Weights of a small model that answers yes/no questions on an image's attributes: encoder layers 16, soap at rate 0.00085.
Rows from block 5 of the image encoder of a small model that answers yes/no questions on an image's attributes, named by matrix and row number. Rows with one number belong to one neuron. Each number is 200 + 20 x the weight over its row's rms, rounded and kept within 0 to 999. All counts start at 0. After the name is the row's rms in percent of the matrix's.
After each neuron's rows are labels from the 100 images, of 14976, where the neuron reaches its highest value: "colour at peak" is the nearest of a few named colours to the mean colour under the peak. Only what is clearly more common there than usual is listed. The data: photos with spoken descriptions (Open Images, Localized Narratives).
# fc1: MLP up (encoder.blocks.5.mlp.fc1.weight, 1536x384), inputs 0-63
# fc2: MLP down (encoder.blocks.5.mlp.fc2.weight, 384x1536, transposed), outputs 0-63

fc1.108,113,204,228,223,217,200,215,190,221,185,209,198,223,177,202,194,194,178,174,208,186,216,195,221,202,196,222,198,189,202,232,225,171,184,212,199,222,209,178,188,184,210,188,211,205,177,208,197,204,228,186,165,213,196,192,183,209,189,233,202,214,158,193,225,205
fc2.108,108,238,210,221,207,174,189,228,185,230,203,211,205,226,199,220,188,205,164,206,226,231,201,195,156,217,190,206,184,193,173,190,170,229,201,192,234,162,163,208,162,221,203,248,195,216,172,196,215,225,210,193,163,238,184,191,185,202,186,198,236,187,185,208,186
colour at peak: pink

fc1.651,094,222,174,190,227,180,226,196,196,225,213,195,183,200,201,214,195,202,188,182,190,185,181,220,187,215,217,172,180,190,191,222,193,217,237,194,214,241,210,196,228,213,233,204,189,175,233,200,227,187,205,189,195,178,213,216,180,182,224,182,192,217,230,175,168
fc2.651,098,200,203,200,205,236,220,159,211,225,200,195,192,208,210,185,202,230,192,175,169,148,222,176,208,205,202,206,184,188,217,197,187,228,194,203,237,232,209,206,215,231,211,199,230,211,169,211,213,182,175,201,210,174,194,213,246,212,193,200,189,198,189,187,170
colour at peak: black

fc1.680,110,162,197,184,182,178,225,193,159,219,186,179,202,175,183,190,197,201,210,198,235,242,179,214,167,222,209,202,182,167,208,187,205,199,239,218,173,184,212,181,200,181,219,201,264,178,163,228,195,202,205,185,235,184,226,184,173,203,215,192,175,189,213,216,199
fc2.680,107,201,198,180,206,217,221,187,213,194,238,193,196,196,202,213,169,190,193,161,202,228,214,184,190,177,186,233,218,208,175,210,233,190,211,189,219,185,200,196,212,183,177,190,215,203,213,190,171,165,193,219,196,198,187,195,230,193,161,207,177,189,257,225,191
colour at peak: cyan

fc1.736,100,184,197,218,237,194,197,184,183,206,218,218,165,225,198,169,200,210,196,201,169,175,172,227,186,164,196,204,200,173,236,206,174,171,218,217,170,212,197,205,219,181,193,224,180,195,189,191,183,215,230,170,214,197,176,207,245,199,205,181,169,241,224,184,203
fc2.736,096,180,229,175,230,175,221,221,179,208,174,230,192,225,173,201,178,238,198,212,212,181,226,172,192,215,214,199,189,195,213,231,200,210,251,218,201,211,209,206,166,165,227,178,196,236,185,206,212,175,183,152,220,170,190,208,190,191,199,206,202,206,214,237,191
colour at peak: grey

fc1.309,101,195,221,223,179,199,208,184,188,180,199,233,217,209,219,207,186,222,212,205,207,227,189,200,216,210,173,186,178,178,222,187,216,200,178,187,216,209,193,207,234,172,191,203,208,241,217,200,187,167,173,229,205,207,193,188,181,233,207,182,171,221,178,214,239
fc2.309,097,201,183,202,176,212,166,177,183,202,224,214,189,192,196,200,163,235,177,209,191,200,193,197,216,236,159,191,187,215,205,178,188,180,222,185,213,182,205,223,198,197,235,213,143,196,174,225,201,178,167,166,241,254,170,185,212,167,223,207,172,178,167,179,187
colour at peak: cyan

fc1.100,098,205,224,228,216,172,184,192,174,193,184,238,168,207,213,241,188,191,218,190,187,204,191,223,204,188,188,199,209,225,223,181,215,190,233,186,202,174,222,171,246,182,221,202,216,164,182,178,186,189,183,214,178,213,220,203,213,234,194,203,220,172,197,233,199
fc2.100,099,197,228,202,200,217,198,242,179,170,239,195,228,213,214,197,177,204,198,179,200,180,178,189,187,215,200,255,184,190,174,210,209,204,180,206,191,178,200,194,156,187,196,200,187,242,197,216,158,191,202,190,217,178,211,215,193,201,162,161,166,215,184,181,176
colour at peak: brown

fc1.405,090,182,216,200,224,199,190,218,208,182,243,199,181,196,211,228,222,208,211,214,194,177,179,171,222,182,178,212,232,181,201,198,212,209,198,228,195,178,201,156,197,195,171,210,213,192,190,207,155,219,199,210,234,229,193,169,216,229,206,213,190,196,198,222,204
fc2.405,098,222,215,179,196,227,192,229,211,198,172,211,193,221,226,188,214,211,197,209,173,207,221,163,144,184,184,163,208,190,172,225,195,175,217,165,182,184,188,208,200,184,246,181,200,171,184,223,198,184,220,155,182,171,237,211,225,240,223,176,188,186,188,205,183
colour at peak: white

fc1.765,108,224,191,227,190,212,223,211,219,197,204,225,236,238,208,222,193,183,194,153,199,181,180,181,199,175,181,226,197,174,190,208,193,179,220,225,187,202,166,216,205,224,223,201,174,226,207,210,215,203,188,197,203,165,199,204,193,191,191,225,175,208,196,205,215
fc2.765,106,158,154,218,200,195,178,212,195,210,185,183,161,169,194,231,169,205,196,222,190,215,194,196,201,174,182,224,197,207,227,196,179,166,239,196,225,241,189,165,203,180,202,152,206,208,196,166,194,184,191,191,156,198,219,241,186,198,195,195,193,184,167,193,224
colour at peak: grey

fc1.373,105,207,218,180,172,248,196,188,233,186,223,225,198,243,205,195,216,228,234,193,204,236,182,206,194,200,201,195,186,198,204,164,182,188,173,208,210,216,202,215,200,190,223,206,221,205,211,203,173,188,192,194,183,198,192,222,206,174,180,212,179,237,186,185,177
fc2.373,104,177,222,183,238,210,205,220,210,214,180,220,242,193,224,156,158,190,209,228,203,217,205,169,208,189,179,188,208,202,218,194,208,198,209,200,177,168,183,180,207,213,218,209,170,211,230,187,202,199,233,196,206,178,147,183,188,197,238,189,183,205,231,198,189
colour at peak: white

fc1.351,095,172,199,213,207,193,222,226,192,217,203,238,180,192,192,201,201,208,169,224,245,208,176,204,223,211,223,227,181,157,207,186,145,224,171,178,169,173,219,231,223,197,168,186,220,161,180,201,179,209,204,215,224,176,189,166,210,205,178,213,181,181,228,236,198
fc2.351,092,188,187,210,188,236,197,174,203,216,235,221,244,168,146,173,176,212,187,167,169,176,212,200,173,192,199,171,190,206,169,193,211,222,191,214,213,176,200,191,203,176,197,222,224,228,192,195,199,229,224,196,223,198,168,214,185,201,181,231,203,204,208,178,183
colour at peak: cyan

fc1.625,109,169,242,203,202,202,208,184,218,233,222,194,191,172,213,179,212,185,167,162,177,225,182,173,215,199,203,230,196,154,206,221,202,176,184,190,213,238,196,217,192,169,200,171,204,176,203,237,197,209,229,218,207,203,190,204,197,203,190,197,186,189,205,189,220
fc2.625,102,221,198,202,194,167,212,192,226,177,191,192,246,224,204,234,209,184,212,168,175,242,194,175,224,193,201,194,179,188,195,194,182,176,183,168,192,207,243,193,196,190,184,173,185,170,216,187,228,194,174,222,220,191,155,216,194,170,215,181,193,191,208,160,185
colour at peak: white

fc1.139,101,178,204,203,172,226,166,215,215,217,198,226,199,187,212,201,214,178,214,175,211,190,201,175,186,193,192,197,217,162,197,159,202,188,167,190,218,161,184,211,186,195,194,198,227,163,216,201,177,201,195,177,199,192,183,214,184,187,201,211,212,203,196,198,168
fc2.139,101,227,179,234,171,210,211,218,220,193,215,237,214,214,191,172,217,162,184,172,221,223,236,190,184,224,234,195,199,168,214,202,196,164,197,209,216,222,158,166,199,173,250,186,224,175,199,203,204,208,195,191,232,208,222,217,199,219,204,177,192,206,220,204,187
colour at peak: grey

fc1.169,106,182,151,197,186,177,194,242,188,217,202,190,214,182,161,173,219,178,198,206,200,176,186,227,229,194,179,199,207,183,152,204,193,196,229,195,188,169,208,218,138,174,227,176,163,228,210,216,188,220,229,210,204,186,186,234,189,187,181,228,243,227,220,229,190
fc2.169,102,203,220,230,201,201,178,202,189,207,191,165,229,206,228,223,199,176,214,190,225,194,201,200,209,205,183,209,210,170,202,189,210,208,226,195,188,216,232,214,203,183,196,239,214,214,200,236,189,196,183,199,206,190,158,196,200,202,178,227,211,208,193,206,210
colour at peak: black

fc1.766,091,213,183,196,225,201,206,211,230,216,194,198,196,165,216,210,224,192,172,203,212,187,232,222,224,200,170,182,201,225,225,175,188,208,194,209,209,201,234,166,182,173,189,172,218,210,213,217,171,181,176,175,202,217,189,233,212,225,160,176,216,190,220,228,226
fc2.766,090,175,184,197,229,183,221,197,185,210,190,212,198,224,191,206,209,208,206,215,211,197,174,171,170,199,184,209,183,222,182,228,196,192,227,168,189,174,180,209,207,217,194,212,189,193,205,220,214,222,229,167,182,212,218,200,223,217,222,215,215,200,226,230,196
colour at peak: pink

fc1.562,108,190,218,225,187,227,195,212,226,238,231,173,212,224,186,193,214,200,215,202,170,234,226,190,188,190,215,206,226,227,181,173,183,221,181,186,239,208,183,222,191,199,220,212,191,200,189,188,192,193,223,239,220,213,201,229,189,161,219,190,186,194,201,181,207
fc2.562,105,219,179,205,218,174,168,211,207,189,182,214,225,216,189,195,237,195,227,196,192,202,225,214,207,182,213,199,219,177,184,218,175,205,207,241,158,210,175,196,183,197,234,193,200,173,193,181,208,170,210,224,206,202,225,193,166,162,200,171,210,193,204,239,206
colour at peak: brown

fc1.683,102,219,205,209,188,168,203,219,161,160,195,237,198,208,207,213,188,233,210,170,232,237,191,201,179,189,162,177,204,184,173,179,250,170,223,220,202,208,181,205,198,173,181,239,218,214,219,236,219,205,210,187,192,200,220,223,193,198,177,183,213,186,213,251,217
fc2.683,100,210,185,195,199,253,211,209,209,183,185,252,217,188,170,215,191,190,240,231,217,161,227,209,196,197,186,205,237,184,210,203,164,234,210,197,178,166,238,183,228,235,205,221,195,214,216,194,177,172,201,224,216,211,199,165,178,229,187,199,203,188,213,193,204
colour at peak: cyan; white

fc1.247,108,174,207,179,183,190,186,220,210,222,256,212,214,193,181,188,211,188,200,197,226,210,215,215,190,202,178,205,199,171,198,208,246,188,176,201,225,215,176,218,195,199,213,180,192,203,222,196,196,183,212,192,219,197,210,220,229,176,215,197,178,248,186,226,208
fc2.247,104,183,212,199,202,202,171,214,218,190,168,164,215,196,217,194,197,199,205,186,182,197,220,170,222,186,228,186,174,226,194,218,179,225,206,220,167,195,199,197,241,196,224,198,185,170,197,201,192,181,240,243,220,216,222,169,239,199,217,182,182,215,235,246,199
colour at peak: pink; white

fc1.652,105,178,183,178,182,180,207,194,217,196,167,228,219,208,204,195,199,227,185,177,194,179,219,185,182,192,186,189,168,187,171,195,199,207,217,187,215,161,191,214,218,200,211,196,215,165,213,207,192,189,175,223,185,206,188,201,193,191,225,196,232,185,201,176,191
fc2.652,102,219,180,174,214,188,165,208,193,171,188,206,202,219,201,194,213,191,234,245,190,199,226,222,229,238,175,187,187,148,164,223,179,190,186,195,206,168,173,238,164,176,183,234,214,171,198,182,188,214,196,202,213,179,213,223,160,170,180,220,204,214,252,185,182
colour at peak: black

fc1.469,096,221,207,219,166,245,207,210,208,174,160,220,159,222,218,210,216,179,184,223,234,206,205,190,218,188,205,221,193,218,194,180,191,188,215,198,186,209,182,191,233,230,212,186,186,232,196,191,199,192,193,218,189,217,162,218,190,202,214,214,215,210,190,234,203
fc2.469,102,250,196,188,191,228,202,188,232,200,197,196,182,211,179,212,224,174,221,183,226,183,176,194,219,184,195,228,208,174,158,195,236,209,205,187,233,185,172,180,212,166,186,195,194,185,191,226,206,164,209,219,216,214,175,198,204,197,179,170,211,195,202,206,171
colour at peak: orange; pink

fc1.232,097,203,226,235,173,193,192,190,204,203,182,226,216,224,200,219,225,220,221,198,184,183,206,205,207,197,184,200,186,191,219,212,173,189,192,241,178,201,185,217,237,228,224,227,173,174,198,216,233,225,169,231,222,191,213,211,173,227,179,164,206,207,188,171,218
fc2.232,099,205,211,178,222,180,210,204,212,202,187,172,205,191,177,228,212,191,189,216,201,222,204,221,200,183,171,237,186,191,187,230,209,217,205,181,207,182,209,218,172,197,211,178,208,161,194,224,186,193,179,200,191,217,224,202,206,210,197,228,197,180,193,181,185
colour at peak: brown

fc1.42,099,202,247,187,207,195,222,196,185,203,192,221,217,161,175,189,168,182,191,203,183,228,245,194,175,199,212,203,177,183,188,220,211,170,179,196,214,203,200,174,242,191,199,198,224,162,197,159,188,216,200,200,244,193,215,207,215,198,231,197,208,194,171,198,204
fc2.42,101,182,247,217,175,174,180,214,217,226,198,191,214,209,202,218,213,203,168,212,213,238,177,205,220,168,217,225,180,214,168,214,215,182,179,197,187,193,202,179,187,185,211,169,222,171,240,189,226,228,222,166,232,174,210,169,198,191,190,192,199,209,189,159,206
colour at peak: grey

fc1.103,107,190,181,228,192,236,181,195,225,177,171,191,222,197,213,219,179,186,177,172,174,209,171,189,240,190,208,227,173,220,238,219,183,244,210,165,191,194,180,199,187,206,203,171,196,237,169,200,180,207,200,202,190,212,198,187,204,200,220,226,200,184,192,188,199
fc2.103,103,195,214,203,177,204,177,191,191,192,180,201,196,177,233,179,227,207,189,203,233,217,178,187,181,146,188,166,193,236,214,187,237,201,212,207,218,198,203,205,200,199,205,196,195,187,208,182,202,172,147,201,167,191,177,208,210,198,197,199,172,198,214,228,211
colour at peak: orange

fc1.322,104,197,178,202,165,183,180,220,233,201,187,187,170,231,209,188,237,178,182,235,218,213,222,168,192,217,182,191,191,158,220,238,226,197,195,161,169,242,219,197,190,184,206,210,204,238,231,214,204,195,185,207,222,226,204,203,207,247,243,190,193,205,180,161,201
fc2.322,106,228,205,224,240,233,221,193,168,206,187,168,167,201,216,216,193,170,211,200,186,222,200,191,211,186,205,232,240,183,240,173,207,195,217,200,161,186,235,184,242,183,199,187,196,198,158,226,209,196,193,168,194,196,210,186,186,206,212,182,237,208,230,208,180
colour at peak: brown

fc1.437,098,199,190,183,179,209,170,214,190,204,225,229,218,190,192,215,211,186,201,182,172,219,168,183,201,184,195,230,230,172,182,173,192,229,170,226,189,215,184,210,243,222,160,194,173,200,215,177,205,214,153,179,187,179,189,218,208,186,179,215,192,185,170,196,188
fc2.437,099,194,197,197,212,217,179,206,179,231,165,169,183,194,200,191,190,212,171,237,220,189,204,182,218,230,178,234,223,194,219,225,197,173,217,217,218,195,190,210,236,224,232,180,194,194,211,186,223,204,202,198,176,156,222,192,223,221,216,183,185,187,185,215,188
colour at peak: grey

fc1.663,094,175,197,217,171,246,185,193,196,204,199,186,194,219,187,195,171,184,189,235,196,169,189,190,178,181,194,193,161,221,204,194,191,207,196,181,181,172,215,173,253,163,225,206,217,171,207,171,195,204,191,243,217,148,187,190,223,196,194,187,183,188,235,196,209
fc2.663,097,190,193,170,184,190,185,211,213,175,196,174,246,219,189,177,179,204,236,184,186,195,198,217,178,186,211,228,224,210,197,171,211,187,199,179,196,165,224,217,205,213,172,219,168,213,211,201,185,199,196,198,197,193,183,207,185,188,185,164,180,204,209,199,244
colour at peak: blue; cyan

fc1.380,113,172,214,210,216,215,223,220,195,217,190,183,226,176,176,239,235,153,218,226,187,191,203,221,194,221,207,217,189,186,200,221,189,221,232,225,205,242,205,175,240,235,205,211,220,209,179,221,203,211,201,204,203,207,192,212,186,195,214,201,223,202,204,210,221
fc2.380,109,193,203,198,178,164,222,205,207,186,193,233,211,182,174,193,197,186,210,212,203,212,199,190,178,185,212,189,199,211,176,190,215,194,216,178,159,223,217,219,162,177,188,190,208,191,215,200,173,170,207,218,201,209,190,212,225,189,190,202,226,214,218,213,179
colour at peak: brown

fc1.148,093,218,197,229,205,226,218,214,211,171,230,201,239,212,189,178,215,195,164,195,207,169,201,182,180,233,199,183,195,232,163,184,233,187,191,215,173,171,211,193,180,203,207,193,213,167,206,191,172,212,173,157,180,223,209,211,219,186,194,214,179,220,226,190,230
fc2.148,096,196,212,193,220,176,167,176,166,156,200,219,221,231,188,202,162,215,183,223,203,213,218,181,228,213,236,229,176,217,202,170,192,218,173,159,218,217,157,212,249,230,196,171,219,204,217,189,196,189,197,190,215,195,197,191,198,207,175,164,195,163,211,212,205
colour at peak: pink

fc1.508,102,192,190,212,186,204,164,202,162,211,182,205,181,196,180,213,221,208,172,205,214,186,191,194,184,225,164,217,173,224,237,174,187,200,178,238,178,189,212,200,205,197,195,224,176,196,191,202,237,193,218,174,200,180,222,194,228,223,193,196,178,191,236,173,183
fc2.508,100,204,190,202,191,192,189,203,175,166,233,204,203,228,205,185,158,215,193,196,227,223,150,219,222,217,161,201,182,178,194,227,220,187,192,184,187,198,184,202,188,162,226,173,226,225,225,201,191,209,184,247,204,168,206,186,211,192,214,167,186,185,228,204,199
colour at peak: blue

fc1.85,084,218,195,199,199,190,184,218,191,217,213,188,172,225,189,186,187,229,204,212,226,223,209,186,186,188,208,191,174,233,150,227,202,242,190,206,178,190,208,196,223,204,168,206,209,235,199,231,181,193,211,170,189,201,172,211,232,193,195,173,198,207,265,215,215
fc2.85,092,201,174,221,207,225,197,214,168,250,202,212,231,226,191,190,184,199,217,181,172,217,213,174,201,231,170,170,206,239,194,204,224,209,185,185,206,183,206,230,196,188,228,198,179,191,183,229,225,213,237,159,174,211,230,221,223,155,208,189,209,211,177,232,220
colour at peak: black

fc1.92,098,205,185,179,174,192,211,194,171,183,209,177,219,209,208,192,216,221,205,226,199,200,241,248,171,215,195,190,215,235,208,205,195,212,238,192,212,234,217,208,234,212,205,205,221,198,217,173,210,205,168,189,185,211,200,230,213,177,230,194,215,221,176,182,204
fc2.92,098,204,210,174,180,208,196,202,207,196,212,174,206,209,174,201,190,195,181,179,214,204,163,191,193,202,231,230,171,216,191,173,204,204,208,212,218,227,173,185,206,185,206,229,166,190,198,199,199,235,204,207,208,187,217,194,200,183,182,208,162,228,221,209,197
colour at peak: black

fc1.567,108,228,212,244,207,167,187,199,222,195,191,226,207,197,169,200,202,204,167,196,212,204,205,197,171,201,162,178,206,187,189,190,213,199,218,203,213,203,201,198,177,237,211,194,173,196,217,180,175,181,173,189,171,179,204,200,185,165,189,200,223,164,199,195,203
fc2.567,104,190,203,230,188,180,198,211,184,255,215,215,199,199,222,203,222,209,206,185,193,216,168,214,188,230,186,207,184,213,214,205,186,199,204,220,175,205,212,229,234,179,197,174,182,196,198,178,205,225,175,206,178,210,179,212,216,196,217,170,211,204,221,226,218
colour at peak: grey

fc1.624,101,181,204,201,190,188,189,211,230,185,171,194,174,173,232,194,197,192,187,200,180,230,184,183,163,208,191,205,175,219,186,217,207,204,206,227,186,218,205,227,218,230,158,223,204,187,199,186,167,190,161,199,210,209,175,185,202,176,193,213,212,220,203,176,231
fc2.624,099,230,176,205,189,235,222,184,216,187,189,206,210,186,216,177,172,200,209,204,195,175,213,202,211,203,221,166,176,205,225,221,190,213,186,201,185,160,206,254,207,217,206,185,194,233,229,188,167,227,153,183,174,181,194,223,200,214,218,227,165,183,200,176,176
colour at peak: brown

fc1.216,109,213,174,206,196,187,175,213,212,202,195,236,223,193,171,197,185,212,245,198,220,206,223,232,194,206,226,145,211,234,216,174,215,196,164,165,230,196,189,182,209,223,218,187,196,187,200,178,207,186,182,226,229,197,182,201,206,191,188,195,173,187,227,180,205
fc2.216,107,234,179,178,208,197,218,215,198,202,221,182,190,215,234,188,212,173,185,147,187,186,204,211,210,210,191,228,186,191,194,195,227,187,211,225,215,214,207,203,209,222,197,205,226,212,228,212,198,214,219,218,211,171,186,187,192,214,216,214,188,164,222,198,191
colour at peak: white

fc1.673,092,186,176,210,204,222,200,177,188,154,206,186,205,219,170,177,227,228,207,197,190,225,183,217,179,190,186,201,212,204,225,208,177,182,155,184,219,213,205,187,217,180,225,214,166,196,201,184,205,230,208,177,200,214,158,204,182,192,195,199,234,188,182,189,170
fc2.673,099,212,179,171,198,228,164,222,218,191,191,234,201,171,198,216,209,211,161,209,209,209,199,195,194,204,207,207,173,215,172,185,217,205,225,238,197,201,197,233,190,210,231,183,216,201,197,202,163,178,185,208,241,186,168,203,192,225,188,217,182,176,211,198,189
colour at peak: orange

fc1.733,125,212,202,188,205,198,180,218,195,193,214,202,193,204,192,221,206,170,197,187,226,178,169,208,202,219,202,226,211,201,175,159,193,181,172,219,202,227,214,238,209,193,203,206,208,212,164,225,229,159,204,189,214,190,198,220,189,181,225,187,145,218,219,165,234
fc2.733,113,217,181,198,210,213,197,222,196,172,173,227,220,223,188,224,180,219,234,169,153,224,195,226,226,231,174,169,183,215,205,191,189,200,218,178,236,213,222,179,173,214,204,216,190,202,172,186,207,197,162,195,207,239,207,188,183,247,211,228,237,240,196,225,190
colour at peak: brown

fc1.698,107,205,167,184,164,207,219,213,180,196,204,206,152,187,177,167,206,214,201,164,230,174,232,228,181,217,212,196,190,208,167,205,189,210,180,190,203,170,199,181,230,205,181,212,196,168,201,190,195,211,207,217,232,218,157,174,191,211,215,203,183,213,214,223,198
fc2.698,103,234,254,186,226,193,207,202,216,220,211,190,185,164,220,218,206,196,216,188,156,189,206,157,166,215,196,180,160,181,160,168,228,190,225,232,221,171,206,215,222,168,196,198,173,165,223,210,184,184,188,198,213,220,219,176,172,199,188,175,201,213,172,189,195
colour at peak: blue

fc1.365,101,197,223,192,195,158,201,236,201,196,227,198,190,175,209,187,214,167,177,185,210,167,217,159,226,186,230,194,206,159,202,169,210,225,211,206,209,216,194,203,219,182,205,193,219,193,215,221,215,212,202,183,227,183,168,197,209,212,167,187,162,185,164,222,212
fc2.365,105,166,174,189,223,194,192,172,206,197,190,190,190,175,183,208,222,189,199,178,202,223,194,177,209,205,198,199,197,168,211,217,183,208,194,196,184,195,196,213,198,225,167,176,226,196,228,216,226,198,187,212,214,183,223,213,185,179,171,228,210,217,171,202,188
colour at peak: grey

fc1.464,106,233,206,212,217,223,170,226,198,210,187,222,206,199,185,169,230,212,207,193,199,201,189,219,200,204,199,190,167,186,214,232,231,177,239,183,193,186,164,203,176,217,180,201,252,222,214,153,189,210,217,228,191,181,225,194,180,213,235,184,194,205,189,207,169
fc2.464,104,173,203,179,196,176,192,166,217,209,191,205,163,163,189,250,213,200,206,171,180,204,191,167,178,196,196,181,227,209,208,221,235,182,187,214,209,195,178,188,169,188,173,212,216,214,143,224,198,215,201,203,208,228,230,169,198,200,229,216,205,194,200,192,216
colour at peak: black

fc1.665,086,205,230,191,167,181,214,172,186,192,215,211,174,184,228,186,204,197,202,209,190,227,188,163,249,175,183,201,184,228,213,182,183,201,196,204,177,199,164,201,202,187,173,187,221,191,210,189,215,201,195,185,208,196,206,197,190,239,174,184,210,216,178,224,199
fc2.665,090,177,177,200,227,204,198,181,191,195,168,228,186,175,215,211,226,202,162,211,251,241,177,188,209,222,162,202,204,217,187,179,190,217,180,226,198,183,196,184,227,215,172,161,216,155,189,179,188,190,218,198,168,187,173,236,176,224,214,181,183,209,217,183,186
colour at peak: grey

fc1.127,103,197,155,191,196,202,232,180,188,210,200,183,212,227,222,207,192,184,201,182,231,236,201,191,193,223,197,167,200,208,200,192,178,204,196,190,209,201,224,202,176,191,177,176,152,229,189,229,202,234,227,222,212,186,197,243,230,219,213,225,187,221,202,187,207
fc2.127,099,170,188,212,221,197,193,206,227,211,177,191,191,196,223,171,234,191,216,193,172,164,168,227,168,188,203,205,191,212,179,231,207,187,209,203,239,172,193,183,219,224,244,216,200,209,199,196,253,227,230,238,183,182,211,185,170,215,204,213,196,189,212,230,186
colour at peak: white; pink

fc1.292,091,169,212,251,216,197,219,205,196,179,195,231,215,206,161,208,202,205,223,176,181,205,227,207,197,204,178,223,203,195,175,199,201,198,204,185,219,186,184,187,181,185,168,218,180,205,189,202,189,216,235,198,188,182,196,179,214,212,194,182,224,197,168,188,192
fc2.292,095,176,227,210,203,179,150,197,195,207,203,195,197,191,241,179,233,189,204,207,223,198,224,238,225,227,211,177,206,192,230,198,171,160,210,184,188,207,186,184,204,193,206,197,165,193,168,173,195,203,187,209,234,164,220,230,212,182,228,189,186,204,199,209,178
colour at peak: grey

fc1.72,108,191,196,214,182,195,167,183,211,250,178,181,226,198,206,209,199,233,180,162,228,219,194,203,196,169,211,224,193,202,220,177,207,224,213,221,222,184,194,210,221,220,200,204,189,190,181,203,163,207,166,214,207,240,223,186,199,191,179,209,173,200,176,168,206
fc2.72,108,213,204,199,164,192,189,213,179,216,155,181,209,188,211,207,200,222,191,234,237,188,236,201,189,181,209,216,205,206,208,224,198,188,203,187,232,227,217,185,202,212,186,233,195,229,176,223,172,178,257,186,219,178,191,196,224,172,205,230,202,182,175,219,224
colour at peak: black

fc1.592,090,230,186,226,198,222,179,176,183,223,218,167,184,189,215,157,216,205,186,190,192,211,179,218,211,179,187,182,203,218,221,183,209,202,174,206,208,180,221,215,218,209,201,229,242,194,221,195,204,217,219,232,168,215,199,196,203,220,207,180,201,227,242,252,192
fc2.592,091,217,201,174,212,171,188,210,185,175,178,217,197,200,205,195,181,201,227,198,191,186,206,191,203,232,211,182,222,183,197,214,221,174,188,213,181,204,236,194,189,206,171,182,231,174,218,196,206,202,230,222,207,194,233,234,211,217,173,206,186,213,219,166,217
colour at peak: white

fc1.338,108,187,182,183,208,225,185,213,213,213,175,197,225,207,182,220,189,186,206,222,228,167,173,158,199,218,199,182,177,204,202,208,185,186,209,202,212,238,201,186,232,216,173,225,209,193,209,179,178,186,234,218,204,181,207,205,194,216,175,197,207,198,216,214,201
fc2.338,100,192,187,214,172,192,202,210,205,202,207,183,202,234,186,176,225,195,195,165,217,234,232,216,245,228,199,187,189,218,186,198,235,210,177,203,181,241,212,228,226,218,231,210,171,233,217,237,158,215,186,215,176,213,206,206,227,207,183,195,161,160,201,177,180
colour at peak: black

fc1.317,111,212,203,166,178,169,221,202,220,176,219,200,234,230,198,193,165,201,185,212,183,185,184,208,181,204,188,180,219,179,181,222,201,224,206,207,153,172,201,240,222,223,224,218,211,187,190,191,192,221,183,214,209,209,204,182,208,218,187,214,233,219,184,231,203
fc2.317,107,212,218,206,215,213,224,206,166,198,203,188,210,187,197,193,181,197,234,229,197,221,231,209,223,185,198,171,186,186,181,202,182,160,177,224,207,186,210,205,226,244,217,178,215,170,195,194,194,181,184,160,212,211,177,172,187,173,174,220,209,197,189,196,191
colour at peak: black

fc1.344,108,209,201,181,223,203,221,179,182,173,223,209,213,212,193,207,192,204,196,190,210,182,189,237,177,207,223,221,228,175,225,170,242,175,181,178,183,220,208,205,183,202,185,212,191,143,184,191,193,221,186,197,193,230,208,236,223,203,227,197,213,163,203,183,186
fc2.344,102,234,173,230,231,179,194,215,218,226,180,199,185,204,189,208,239,161,172,239,196,217,186,222,233,226,212,211,239,213,202,194,172,156,195,168,181,196,209,193,191,197,193,223,195,191,187,201,181,173,181,214,225,182,170,197,170,203,192,225,200,212,178,193,231
colour at peak: white